config.yaml
dataset: "Sentinel-2 satellite tiles (TerraMesh)"
image_size: 48
crop_scale_min: 0.5
horizontal_flip: true
num_classes: 9
norm: "groupnorm"
kernel_size: 3
avg_pool_shortcut: true
mixing: "cutmix"
loss: "binary_cross_entropy"
optimizer: "adamw"
steps: 20000
lr_schedule: "wsd_sqrt"
warmup_steps: 400
Rows from block 6 of a small image classifier, named by matrix and row number. Rows with one number belong to one channel. Each number is 128 + 24 x the weight over its row's rms, rounded and kept within 0 to 255. All counts start at 0. Numbers have three digits each.
Before each channel's rows are labels from the 100 images, of 14848, where the channel reaches its highest value: "strongest on" is what is common among them; "peak on" is the class under the peak. Only what is clearly more common there than usual is listed. The data: Sentinel-2 satellite tiles (TerraMesh).
# convs1: 3x3 conv, stride 2 (model.blocks.6.convs.1.weight, 192x192x3x3, each kernel summed), inputs 0-191
# convs2: expand pointwise conv (model.blocks.6.convs.2.weight, 784x192x1x1, transposed), outputs 0-156

strongest on: clouds; main land cover: clouds
peak on: clouds
convs1.130:115119116107135133133108124105107093116103127111092050160096080140115083158104153076162106092119115101120104093130122117113125112131122120123155113090078137122123137097071105133139116113125113138111121070140127102129106094110108127118097117141100122103089123068116141050132138128106070130102134096110100133136096118142126133082132124124144139138139120126113092103105131122090143080120134129119140123107120092113106125114089118107138144153132130154141146131100150099098151105156160154141139136170140158136107169121142139105134123108145128184138159103124148191146130121114129131
convs2.130:110121112133173120120121178126149111095154161157121151138097138151134142097149166129156137146146100142116152138134131135111124164117158117093153178118150121096097112139123133147152141102168172098128174136127134115111150129113104134146134151129141117155128134108144142177126128149100139154118150138126137140120082125124092125114162123134081116111137158119142129144124123111140179124143181181137148143141119151140125121138177110122131111136170163110155154155165110150139154

strongest on: main land cover: crops
peak on: crops
convs1.102:125110106144112115126144110104099126105124135119149101121129108108095113080167138115075140134095136125102133120087058054046106125128094084100132098126100139137125132120101112122138128121131143152116135152138123144154129145127149173141146163149164132117112126116144151152136156156127152131083113144079087073144113129096078159122161082135146132125128113096157119130140147155135138167081117117131134116093093154126138127106113098122146131144085102114131132126091118099126135111132137142109141096102125130124114127093094140097112102085137122117130137123094135116075109099101111081
convs2.102:119131126112156144110147162118108124128164155121119141115117153159139138122157164146122163111109113124117136115148114121081133162105121135108148127123111171121091155107139121130138135112143174103108166126121126131111130119094142132098141156128116090165131121112140124158154135158140088148112134118098118118126118111108157145157158126131115149126094153142136152130141132045140156116144180188115151155149104109108126116187172120142106137136156156110083158113114116132141161

strongest on: crops; main land cover: crops
peak on: crops
convs1.72:089141136168135111109114124161157106177124185146136118094165149169158128056143102175072134111176136116153095130151089102084146140144163120168092100119079109104102086111106103087116103111145108122102118088123122112123137136126115138111100129130132087106116120107106144108129123113104113136120129127102122116132100132152123141114155113102164165167112143079148112094147115141134176149116133102131131126131133154137135129108110116110132141126152180126137143111141162104148150132142136153111168143154131138133100129139147147118175085131143133123139143143140150125147128183149191153
convs2.72:144150130117145147132138182133118126105159163132142158140129137130116108128163154139128139129097120120160124131130146124136084175145139125133157138099103124104134130130140135145139130123159183103127166128133132127130141125123127144139135172133137122166124131096134134152129084127156130160143135120123132116124117144128168133130194148114118154137155159153138141120126115111154164129150189185149118139167127107134122134152190139134142123135174167108138123147110065117129189

strongest on: water; built area
peak on: water
convs1.163:111078114113076132103100111157118136106112103130096142102118131115105136109124091122115128067114114115139129129083145105102116113108139109116089170114150168157149169157138092135164148114084160145132131160106124151147104091129169112144127102156115165091072119091150124131118163170168151091108147116121121130121085147134129129085118117127105130127137159146113083135121129114156119132164129135091121139136157129135133150105133171127129082125113127121086112143115119111131119086116134117114166130160088140105053143098090123091125126131137098131074134140100107122118083140137128097
convs2.163:114145134129131105145139128146130144077191156131154154150110143114184128090177149131101168109098148152165105135116156149131106160129095116112164134145141173129163135093162175135091150150108129161139136083124130144127111119124106128128116145118148111117123126127146131118117080173139115143158138125136166141138126161161133123116146157097125161147142144121148153116146158095146113111132183186150093122150139100139156144129160106112160094117135130133097165122146084185145180

strongest on: crops; built area; main land cover: crops
peak on: crops
convs1.4:144101135128117125135103105153124168124168141132147156123141124155128147111137127152101140154140119139150118108114110131113158123167149106144134139115143134159126115139107138106127126142122138146116147190108120151143117158143152158147175164140172140153146133151159140171119147157163189126138164149150144159109132153106159147150161133146139141106153143152166142146163141155170115195147147133163143143141154177157167160139139109123115147119093121150142130104080102088143149094142155129123171128146123149126124140101099147070141082112137151129139147113068148137074100135114125067
convs2.4:134150110120144123128108140137126108115181157125135121140106143101109121123164166136095149127086118125105136113135137133095118149084127130129144137112114146108128129133130095118113123141132161095139156125121122100127120138113127143125135144122132113107135115116089146112129098114134132123143116135124106124137136126141138133151138138115138145136119140112123145122136139121142144139135162167126117123141128120130137132165142120135135111102140129135131125078118116125118157

strongest on: clouds; main land cover: clouds
peak on: clouds
convs1.8:125147151122152114179125178130136089136133120110124116179104135140139080184109175105168122152149117077136116115168165177177134125123138171139173140070068154108157154143064135080155141090134164140093122124106112153149105109168138145174153132154113145137120167123113165133132135121130115132122139108117147139112139139142141115152128126129135128140140127130132153132115124118122140130152141125135114141113116132122132152128079115133119168109095133072161131125089119146166148129099090102117162138151128143090143118167137109117143144120137165139162110100084154147112122119133131164
convs2.8:119142098103142124129119143133127109086174167141122129124086126095128127126138158124123117134135120111116138098105125093123108150117140077150152142113135128102111129117119138106110117125132153097114136129129126128121108073119114137130134120130123097132143132116084103143130134124128135128127115106116097143116129107151120137139145131116083124144124157093106130121100067123111144144140158159130108119126094137135135119153134113123133133120141155124152122107125159124117152

strongest on: bare ground; main land cover: rangeland
peak on: rangeland
convs1.60:101174143138180100136170160148139103143126126132152171127106116148119115133160124144121093105159141111131120136165139160150135132124141159140131168167139135139162145154162146088143164150154156123177152128188100160134171129171156133160137127124135127135144162150145138129109112116145130136134132127079162153148141151189153126144131104133156131185132143133128144120149114130118172109161110144108103148124134130149138150122084165140146126096161137082125137125156158152100123166123110097128144134106092131157132143173167117164140129154134128127126129131163123112188133136141149206
convs2.60:124155134114154112130148135132065135098195175140136166137128126102132123133182197132113128150077128140152121122135135102130107202126143100147170136115123165115144104096136110128130116140137146134117145136149112116108118099119150161123139168128149120137125146123114144146117116119126130194129105101115143132135121138141100130121195130128107134095140184133147123104126087143141146127168204207138089116151119141135120121131169119133129130128186156102083119135134072112110157

strongest on: water; main land cover: water; clouds
peak on: water
convs1.81:136126131121144134129135136159135130120132120135121143138129124142158111146117141134125141119134116125156136153126151135123148108155154139143140139133126122126088141129128099083137113077139118126099131125174086101124137112099106121097130113135101125107145095121120127114106119111122123123097096062117105130167121076168119152104171132140176173186118078132140108143106150132117183113122157132127109100110131108086080075131125183126174137073161177139136161118121173108162136090129111095121086100125093125152105137093154122124170120161132141132130118144098138106177111164155176160
convs2.81:142121127117143141103131184110135121087161168119106156125126160145128096127164173125119105145109133087150135126116120147145137170125152115160147155119107153122141111147131136120129129111131171104106161087154126089112094121120117173158141163146131139174158140123116118158141112151146139174108134141089129161132115121103112121101165105127127146129142158140115157107123152113135166132146186186130099099163127134127117117107188118148128131114171180126129103121150144129092157

strongest on: built area; crops; clouds
peak on: clouds
convs1.78:140135155151135138162131124180157133152163158160169112159165143165151112154152168135138143132170147127172152159147150138130178146141176142174169090141093115130124085096129111131120081121138117135120123139140148123127127148111097150127138129133128092122078118097131150153131131123099146137142133127116156156087122136108158105146112112126111075069122111139136129137137135117128089145145108128153137119104143150146140127132109083144116112098068124104111111142172120169117112159112120101119141181132066107112147115169153111168137155155115132126115104147169114086140147166147129154
convs2.78:136138117105133121124155144127094120128168159119131135144131122094137128124172162109118126141115128124125120123135133133118132162126114146107164138138159140129125114124139130128106113126112149120133156143144124127113136153138137132124111149118130106141095142112134118148104155125123113135132109124124123126135142135150120122119161133161135132110141148110130120123119128128130148143146154162140127119160105125150141130137149114091146114123178157120118133121130130132137152

strongest on: built area; water; crops
peak on: water
convs1.34:117137154130130120140144118144136143136135130154139173127138131126137165126146123184123108150135125134135130138126124152144139141123140145138124148146167153147148152145161141102151166138148155155139165161141124157144155175149154167154158164151164157147150150154152148134138145142147147146101142105128131139114124097121138146120125129126125144143123128134122117150103140127119136139130142112150146127148159123107102097136113138115129146119105074131139137093088078073078160072149132128132112095111125151122114149115080158055071056125149131097137151097061161127071073107097099108
convs2.34:140145114120128108136099123141135142142182160113136099144111142125136117097128156129113161126127132129127116115126132112131083126110124118141138122116107157114129133144141114114124135134128153139135129080103143094115134120111085138147133110132125093125134105122091150101113055129136126138146122130120115104129123129151141120127114151104138135138147146124110141123122130140151150104134152156145113111148131110129142137124130137143165089108133117121156143099118088107090161

strongest on: bare ground; main land cover: bare ground
peak on: bare ground
convs1.56:096142124113107095108147120143106128098112117134161160081134103167093144111146093192142106097117140113125136135112153111105112109143126149108085165190160115115151124162181146102111163158153138086166153127181108152111195136166161085137120090083097115134152159143109072114096090103158117137104124109117134129109123138158137095118118149112144130151121137114114114097130099112111147084139120129124112133122121113138130127093100121103107128103147142106126129098173148144114130160121110109134105133099124124104094113158157127162141116125129109100125119122175132119156146146144154177
convs2.56:158119126129136113130166167135096143112166182132129177149110125130134131143169180124095145148112132124140089138128128120127135195136117109143151141125117165104152105135138114114136092141140170119110136122142150109118103130148142154129118167123131127184106139138113144158110127122145130170126101127123105117133125163132121097087189131112142145097140159127138131092113128136131168135160200199133086123163125149123110128114187124110145136122184169108108107134117118119101175

strongest on: main land cover: crops
peak on: crops
convs1.138:144146133155137154132160162167151113161145157150144125103152145131148112075162112135037139132163157114153156144143111127089121160119161129161132111118115116135145123127107124137115127130132151142121120155144134159136127143153151165158141166141159137128118122120140151155143143148131158129103125142079106103130111132110113150124150083124135118120123105111154119125143138148129127164106099113103133106090097153133135133105113120136142120132087103093119112128059102094109122089106126129089131095127102115105104109058079115096094092086125100091117121104086123098111092108092091077
convs2.138:132113130121147138145168161140136150128166159118148135146110150147151147115149164138116159113121137129128139138129132111106134162123126126115157125153128158115088151101133142145132140129128174118139166118129144129137148134108138132124132150133151136166130125122153121145131138158135080152135145104133141117108136130141140146155159149136112146130123148133140149130140122055116156124133172178142132141150111111151165144154171117137142146138165159121108146146120115132116165

strongest on: clouds
peak on: clouds
convs1.59:103133137143166105158109136143151105174132157153152080155138131127152103154150161100133098119165118116150105105160116142145147124112158137172154143117086143136150138134122148087147151137164144146186148114152118153132121134170133158157127132148138126135122161128143161124123135129139127160145124132097176150139145137149157125152137091124142111138111102127137142118143132126116141122129108106114115115085101141146140134131100148109134125096134134096120133123200132160108132177138129099123150154095071126154142147197168127182149127153125110114125126129197129095178163133148147202
convs2.59:129161128120147131129149136135084130133178162139131145125122119097126140135163176126131125158091106145154133118123133114139119177117153109149176129112129139104140118117128138147113109135131141153119125140147102138113126120126138153115151159129136117113137150119105139151122149124114123172130124107125133149139139132137126149116164127135120131131154180137141113099137100167147135154163180182134114123164121120126107120129141146124115115138180146118121128132121110122108139

strongest on: crops; built area; clouds; main land cover: crops
peak on: clouds
convs1.22:136141131148132106161137132131145130163156160151156095159148132148154128173143163147146133156160160113136111090150165155165154117141154162160153127111139154144118155134104143101155145112158146157103163127117124136164136144143139159138152144157139146139134159144137156144131153149129145155117161122133159149128145112102155137144145150114124133102134117163145136131123145138138122163126144107137150127130111154119125135152101092102112152093091104072145110087095078132082140111104093101107127081102098115085127100132111119086095091103118131080141105079074147087065109130079138131
convs2.22:127123119112125102112124139114130126095167127134108100127086126120119113137125144132134162131137117101110109101138114121102076105109101106114140129146104104122139139137144155124113116111123136108106147121133147113099121110104107094127120111112117100122121132095103121130141104133130132126121103094106123117129092110166129122147131122105112119112113138124130123125115139138143140131130125127137099119138105101129133121138104142127134095117131128116146151085125109122133155

strongest on: main land cover: trees
peak on: trees
convs1.154:117119120104134037129114129129118152106123086120111137095094106120133126120121108084139135125116109132138103128122140115150125108124128137123087141119135144162143138143125132033143139136092136131125136155120029135141111134118152090139150107113125133140139116140159054147043142144159149056089137104140103130121122130118130125116099134145098129133130113122094120140107127101136119110146117115083111117108119100119121138099147166104145133076140149140134115061102141133149129117110138080112141133135093127141117118095094115124127117152119137119129117159093131122133129132166133149
convs2.154:158143141117132106141136161149113143136162168129141170122092114125132097106185160109096145140138130133143091126137130157118108175147102114109170148137141162122167141129151130158137132154121163143120138115145100114139096132137117151116088167117137124140102149135136144146117115136136123158131134137128092109160101136130120113139161136131129138125138152116111118100125160133157146151168185188108115107168125147115118120132162118106138111106166155124099140140146119128117153

strongest on: snow or ice; main land cover: snow or ice
peak on: snow or ice
convs1.147:134161157141149104099182125154124109111153128118154175088128134144107119114124092155056116113138143112143115140149156142134134132147142167126106165140173105160160119158147154105119161110129147098180142179167124168135159149170151127147166129091136107149157151163139117174103101113185172115112079123059124106126130110131127104129127109123134128143116103097123123137137121123102138112124122120104110099091100112122119112111080123156121130086126126172130113153113143101136123089130085103134088101124113119151093105082106118094138119145104095124128111109111127136134098131109128125
convs2.147:153135144122151101136167186142129142157182193134137163128116118106126123123170203110104121142137140117140103128146132081127126196141135116151182148147125164124150133143133143104133091143111197135121153123141144119134106123139118149135126178128127124193120149130107147152127126136139127177134097100124117107135109142129124090129191137133102138109138178118127126062127063142127172151171203201126114100161117130130122128127198142116143144110190183120140108135115129132098179

strongest on: water; flooded vegetation
peak on: water
convs1.24:123089129138134079121087122158141136143155150130114149117147131149140151080127114141111122101154133123152128114140120134121127130146158082150135145096142150144143130141117123056140131115116144138126129174078092159134106131162149147155158133143140143126132139137142144133088141146151159119104145140126125141109083143119144132109145091123128116121142146134152097126149129137141117161143130122145118134124143160144152148125111117116112144114124122166139136168068172104169164098161165142138202173184112170154107165099128156092125112153149178177135169117073157160140105135121122075
convs2.24:134148106103140116138105161144133111089173144119144137155103149123137118088169164123103165093087105105105152121127145121099116133087142138121137156094123124088120130088139113132137119149165145100146146091104115114148117134139110139123140106131153112083144100108101143112105076133129120122152107130143094137125097138159134138127152149107124139123135110107123149108148129109126131112123166169131122122130126114156151149125148090119151113106125112156127145122146133140108179

strongest on: main land cover: trees
peak on: trees
convs1.152:129108130101113037117108096138109125106132107126112124096128114146110123154115110110131103130111114108132121110105178121128130086135128130112093157139138109138174107158147148036109164135106158081159136140149037165106136115171172104166146114075120115142148147144129069137040077089162132067111135116113130129121133140130137119132113131123116125134129108112105130123114111113097127102137128107094128113103111102135117134116108130099117134077148135130135116107121148125131131136110108088131128153150109127133131117121132111116152113128113133142138114104107132140156143138105122144
convs2.152:147142149118149111138160181144129136166172184135136175119119112128120126117167197102126107145140132146144100125160128098123137192142117139123187161145144160133145125139140137150146133144113176145113148125141126125135094143139127143128098179137152125165094167133129148150125158138125141177123144137130122108150111138127109101130186135150114129114136184143123116103129073134148167159181186190104124103163124167120102113145173149103135135125180166125123077148152133130121180

strongest on: trees; water; main land cover: trees; flooded vegetation
peak on: water
convs1.161:155115142148129157130108163136128146135149161135129077160178144134137109172131158091171153144133146155143155136141125123140113134144141129141146109067082161141124152115085112140154103062113119155107122125089126114139060096120097124117125109153113142094092120099148131116126169165122125117132122142168105094116111129137092111113138121124127151110132105127139126131122126129156120169110144132166166115108108142132123126149181138131110091138144169125096116140109138117159097091124163131164102167120125106115156126128184114110174126119120142120114121172056089128117102161146169119
convs2.161:116130126120091135127136134139133111096157133164130130116044105124125103130140123114134137149154093117139152122139129137145088159135138088154154106127125137134151115123167125149152136136115140053128109106141146133135122118119093152131141133135124118135136122110152142125128115126122145126133136112128151138123149121115154132141140127092124136154108144129111111143114161076137133180138167169130090096137124098103125131121149130111114126116150144129162137130139115136122148

strongest on: main land cover: crops
peak on: crops
convs1.44:141110116131124105122116094094107097104121133135130109130150096092120143171120147101103105178091122097109118118068122061083093124111102160104113127128111132112108139152088136097136115152128123146087128122115113107135130121114137155115130145146129135140137122142122132138127142136131128132118136106111112104119135118092102132147140109121133120137118140093137141111128130124118134144107111112111124123136104138123120130125121106078149153137148087040147120064122101160085136112092080143108142109050138109110152080115148115152107121085132147061150114094108144070091100080100117111
convs2.44:107172130111136145118106136126121112098149178156119126109137155125101136143153160141119122146125139136144144107140120090144087167119138078154135132134098145126124145127116113120133136122138193118099125151125122136108108090100125149107155134159108103178143109112121136132159137106164153146130138106114099137148137143131141144149144132117123168149125139140135159124124098122180157144140193181119121131168116118124127122160174116149089154130132150103127129118120095142141147

strongest on: trees; main land cover: trees; flooded vegetation
peak on: water
convs1.186:118141121133128153100133145124136192138113123117138124089125113134140130090138083089127156101134145206135111133139110143146132132134127126126102174133168158170127152163139149160156162133131134128181139148137150130134130127165149121115137134122135147140158157150150114121130145146199127134157104137151107066127110101129067115108123140122126138129107103097117110129123125120128130113090129110118114106105099119113108095115191156133132118105131168128117124125107127094136133100122152109103051126076095130125084122099113119095141087152135081067113128148090130089124122137160144137
convs2.186:166154149142141099143161175154115166155178189133147150133107124110143121134176176123085161120125146126147094144131137148142115184150122106147172122163137158143173135137161132135131130158138191126133137087147133102142118120151100144131126161121134116171130137137140132137121103139134111156137138135129140122124133129123145105109161145120134142121143159130129132110123158155144138156156198198142116113161140103125141140109187146119139134123176161118153154125129113150081169

strongest on: crops; main land cover: crops; built area
peak on: crops
convs1.103:143127138131111152115159137143144112150131145127130123108148148101130132104145113134050129142144135145131139122121109128105123129117136114142128118118147123140148125130122145156115145150132147142126125148155145161121125144154151155149133167137160152148136126137140140142140146149140147130125108138106108106139107122096115141129147091122127119128101095094149121128131146146120122156110102098096124103085112144119124115110142121126149136119085101132130101135103129095121140069110119131069127059134114125107067100052059109074110078090112075103129118092098144111112075086086059067
convs2.103:145123124123167116144167194140138153154179171126145143133089134152149125122159181132121135121118130128140122140140128098126105176122137104110159135153130160104111153120129137135139134127125194105132174117145140126125145118127119120118134163122124114181123123123146150166123150152136088164135140108119137096111125130135134116127161144135123135114138145127126135102154104115128169132142193196129129136160114096130152139107185121131129140146179162125114161142099100141110174

strongest on: crops; main land cover: crops
peak on: crops
convs1.82:135122096144107137137139146089096112130097153133147088126132149082114134102172144170072103158091109097104155160094086080070151149104092154106127121152103137115103128131122125127141144134141141157131140132131143122156167151137137181127139164153151126119125142128134162144146150143123136141104119135117112085141121135087093149122159115126157128105116143097152109124150145140139152166065113137127103125160089159144139133132091109111136129121112148084127107108183094134102130141099081122092137142070115103094109082129126116137154129144119122099126100147185131077117138133137138105
convs2.82:152123143118132143115141146119091115131163171116116167103138140125123110109144160143125101125102118146141125116131116105136122165127145118135166118117099178124151140143125112115125122109146170145096136136118112137104135131108161132111136151126093083169144140101133140132134150123136121167131116111106102126128123122106152142137147129123139152124150161155155146135148115145166175131149189190111137134165111114084116112156176117144088141128175150103125127100084072141137153

strongest on: flooded vegetation; main land cover: trees
peak on: flooded vegetation
convs1.142:108151117120155098129154137131116054114094114135118124150100152095131082159123148099162124128134118089133115136135150144142102133089144144145131088077124150091103153103087123116145118080109113150116088095097129105144115116118117143117106130152128116121115131128102141125118152151113113116147124123122153130140140113115131139145121109135111124133121101148121143133098160130115124118126135129102132105092097105093107122123126148152147136112153138161137088208149160158174099139094061105144160143158132102172158087115134075141146191175084160166143077130133109122146147128123115152
convs2.142:105139107123135142133134168131151106118160144132132138146115094120136136108142163112120127144127096110086108132101131125084147173119126133124153132107167136102143071136140116057107078129142162109133159147132123141139121103149144143142113143095145121166113127124065104148125138107102133149128073136146090111114101103133136093124159126162115096121125149120133087124131119124122170137142175175133141116164131134136142144121176129111130137128160156153131126131150164122140168

strongest on: clouds; main land cover: clouds
peak on: clouds
convs1.3:117126117106147124161099151119121072114121114117091087174080097137128047176094169099176127145150114074136085096155160158150164115105131150130162115096072146084152157136071123105148132110131142141080122089122111138140104128135142144154128141147128132132117143113084153115142131114098088127096132111101105121140125148151106139117133135142141147147140152132136133109121137119102148109136141145133118150126134128131146156131058138097141157136120140070153137068102126124129147146099080119124158121139149145113116136160130107135125112120146165137146126092123147153136142136138139161
convs2.3:127151101115145129107115123118171108085148139158100128131102116088128140155144140107153069149148099141120127119089123119123125135117146100135127141103148126099129127129113102126136139114126121085110147121140108111133102100123120132142124129132127103127124141115097092152152145092137132150105125137112115144141122095129102136148137100127115120147153139089118116147135053115117146137145139137136114110132117158128111117148111139124098119124136150130151102142151157141124122

strongest on: built area; main land cover: built area
peak on: built area
convs1.42:122124106112142144071112123124108098123117097088102123088107113108121132086094079077103106113118105105121109094111112108112098116115118092128102111101161114121091129107107115164123094113107096087131077112125147088130127125110109096090119114092116087124130082134100110155138102121117144116143146115135099157136126107124159116121101153135106118158141122174096132158097133115142135117136141143157158113148143104102118135125149153169134106159158166168110137164141155153162102164167129159153124132144151122160143147116119145160149165179127125126110145172162095129166174140173145151
convs2.42:075152088131120120101086118102150106084110105131105115119136094122103125122102124083098106160133087139126107134094123142129145137071114153084121124125185123121105104161137111142137139097178119146109087144153101134123119133175155112123088113130117122140098128122133127102159152112115125126124133136140105112168094112123133114119123114174165130131119119139141109155172137118111121095124139130129125104137132139109131134135138129119099144119131123148115089140128135160160136

strongest on: snow or ice; main land cover: snow or ice
peak on: snow or ice
convs1.125:126073152113069139106093104139131105151107129113068173099142125113137142078096093172052113120102093137119124111112092128097121119126116086108115101125158110119114125112122125134104147127131130122117101123116139130116128108121129124123103123132120135129135121131116141106137131130120110138129128103137095134140107100120149134113138143092144142147102111114127114138122114132119148138119116096103128118107164120103116094071155131115130144128114096168135124164128130087107153081157127144123109068146149142109056117067090156085120102088119100117131138097114157154105069113078110066
convs2.125:138104122124165109133133179136134132145160184117147153146096126151143125125139161118144136116102131114123108127138140090112139172131134126120153144148113145082132146141129122130168129122149182127141157120142140122121142136115126119143118162119134126189097123121138152154117161125126083160146138116125140096108119130146150104130160146112128125101139156140114132103141097143132174136143190186146134130158111102132144150129191145118146147144173166109135150152090132134104158

strongest on: crops; built area; main land cover: crops
peak on: built area
convs1.176:145147111145121158154146148148152168151121164155144105154156144153134136152175162132136116098157118179135167161145150141145175122104143149141164093106109090106104069105104098159095106117130095119152120086124149103099073125139119143099123156106139097096083112080121124095142108088084095132126107127102102104104096114107100132104114099104119123125102125106124105131135129114105115149101119130126131127144120148118130104158149178093133118131098151135123132073126137079104136113126143126119102120095097139128085139125123132097140067096147105126118142139141128092134094174106150133
convs2.176:169115131113116124134141168135111137132163190119125157142126118139118122117174164122124094120140130150141120134120115094137131183143130128133170122162130184136121129142104122139115142136080209122143153086135167077131136134138095150136123178132108103206135144125144115146107122128124135159124142122110136147147145125149124145113172122127119150151130175104131129116124071109101172151150186183120127121141126166122132127131181139103159120134177176115138121119111132144069170

strongest on: snow or ice; main land cover: snow or ice
peak on: snow or ice
convs1.120:146126097135128147121146151093123081115126116109107122146111096087114088155127134093143165148075165143099181147089168128154115141132084157082150151100148123143134142137118126146120128118088130137148120122107129108108120082120119126120103122131109129116123104105149127080133137126126102096120155092111114128119150089130119109107103189103116170138120095113086122104086106093091132097088149095097086111134127079104101110127126119108132141119170122121141112119073138135120133140096077112122106137140113121163117110097121104063142111115110150121141103104085146139144145107095099090
convs2.120:111137121135149132142122175137134119122136149107148131162141142147141143091150168139142134102129110140145140148129140128153150156126142116114153141118155109089146114067112126142134145129129184123132152144122131125114138099096144144157131139150168121180128124128140131151126148159111131129137145119147134114109104128155122115112149143156082129123165134138168138138110121131113153099121174168157140158163124139154145150115200125145147147163153167131112162156145147150137161

strongest on: water; main land cover: water; clouds
peak on: water
convs1.64:138131127119149137117136144156130128104120109134116144143120131134151109153117143135133139125128113119157137157118162139121136114146152141138144140139128134126087157136127100087145113078135115130098132129173079098133132111100112116093130106140105135102141092119123122113107126119128125120070097068122080127170124096180108158085161144154176174191130110137122106143115147129123188104133162155117100121120134098108095100133125188139181138073159167137137154127127172100157142099126107091110101102139082133149088143101146116118158125163132141135132120138107144118177125155151161166
convs2.64:150127126116151139104138178112133122087165169115109157131131151154130079126163168122122099147092133083153138130117124147146132170125157117160143163123102159123143099148132130117133130110131168108110165079157130086111094127122120175152135163148131140172150137125113125154140118145144136177113139144091123159126124117111111120098161109126132142121148164135119145112133153113140163128149185186134093107162131133133121116118187119149134122117161182123124114123147133134085155

strongest on: crops; main land cover: crops
peak on: crops
convs1.145:123125148097121151118155115145122135122116117134138109071131117127125141067159082116070069102136095133138123141128131109122137089134134141133092146132109123114152101171128154150120116140113138124149124132131149151126111130151138154137136156115141110143131126141118124145131123125161145121137077108102117080100094135088093120102121051100134123132096110055108098119141088111141136133115130112087062124092082126137140125139156136098119123117067121114127102156136141121129124092106101125095143118152101117088090095043123103108110133126106092125130110127115123106119110117127112085
convs2.145:169135148131140127138170205144139148137183192139138162122105125122140137135182196130114144147125142136139118137127132103127105192131135116138173146157126165142129133139151157132125135142123209108135158119148144122136128106148116151122133169140112128189135138131131121151141131139138139179128137091133144123126125137130127125122186134131108148140135168118137134108141101121115162160161200197123129118155130130113111131098195139120143148116163165133151137126087133150086191

strongest on: water; flooded vegetation
peak on: water
convs1.191:108110125126117112087113149118123218130117123113121116086112125135137151094135086131175152104119129198133116132128097131140124145140124108127087137130150174174102160136124121120172139119109115137132136127107117095155128089123121105091137103127106133119134144132161102124103158161162136110137139122159122095091127132138091089116104146131116139111140138131108121120136103096166115130122135132132137139137125129142142141130176137116096120112119185131122120100150100124163130133121168113109087124075119125114087115147112130142155123132132114073114123205130130085115135147224161157
convs2.191:153145139135114099140157154148101161134171190135139151130130123105145118129170159131057165121123147110134095133115136149136110160140121103170153106158142149133157129129148132115118106151145174128123116103148131115139120120149112154114136147105124106179141132148120113141130089125136123144142110130131137102146150141115148096127144136122131141143131143129129126080116156150129150145143178185134118113162137121115134142113166136121131132107164157110134151109131102147096157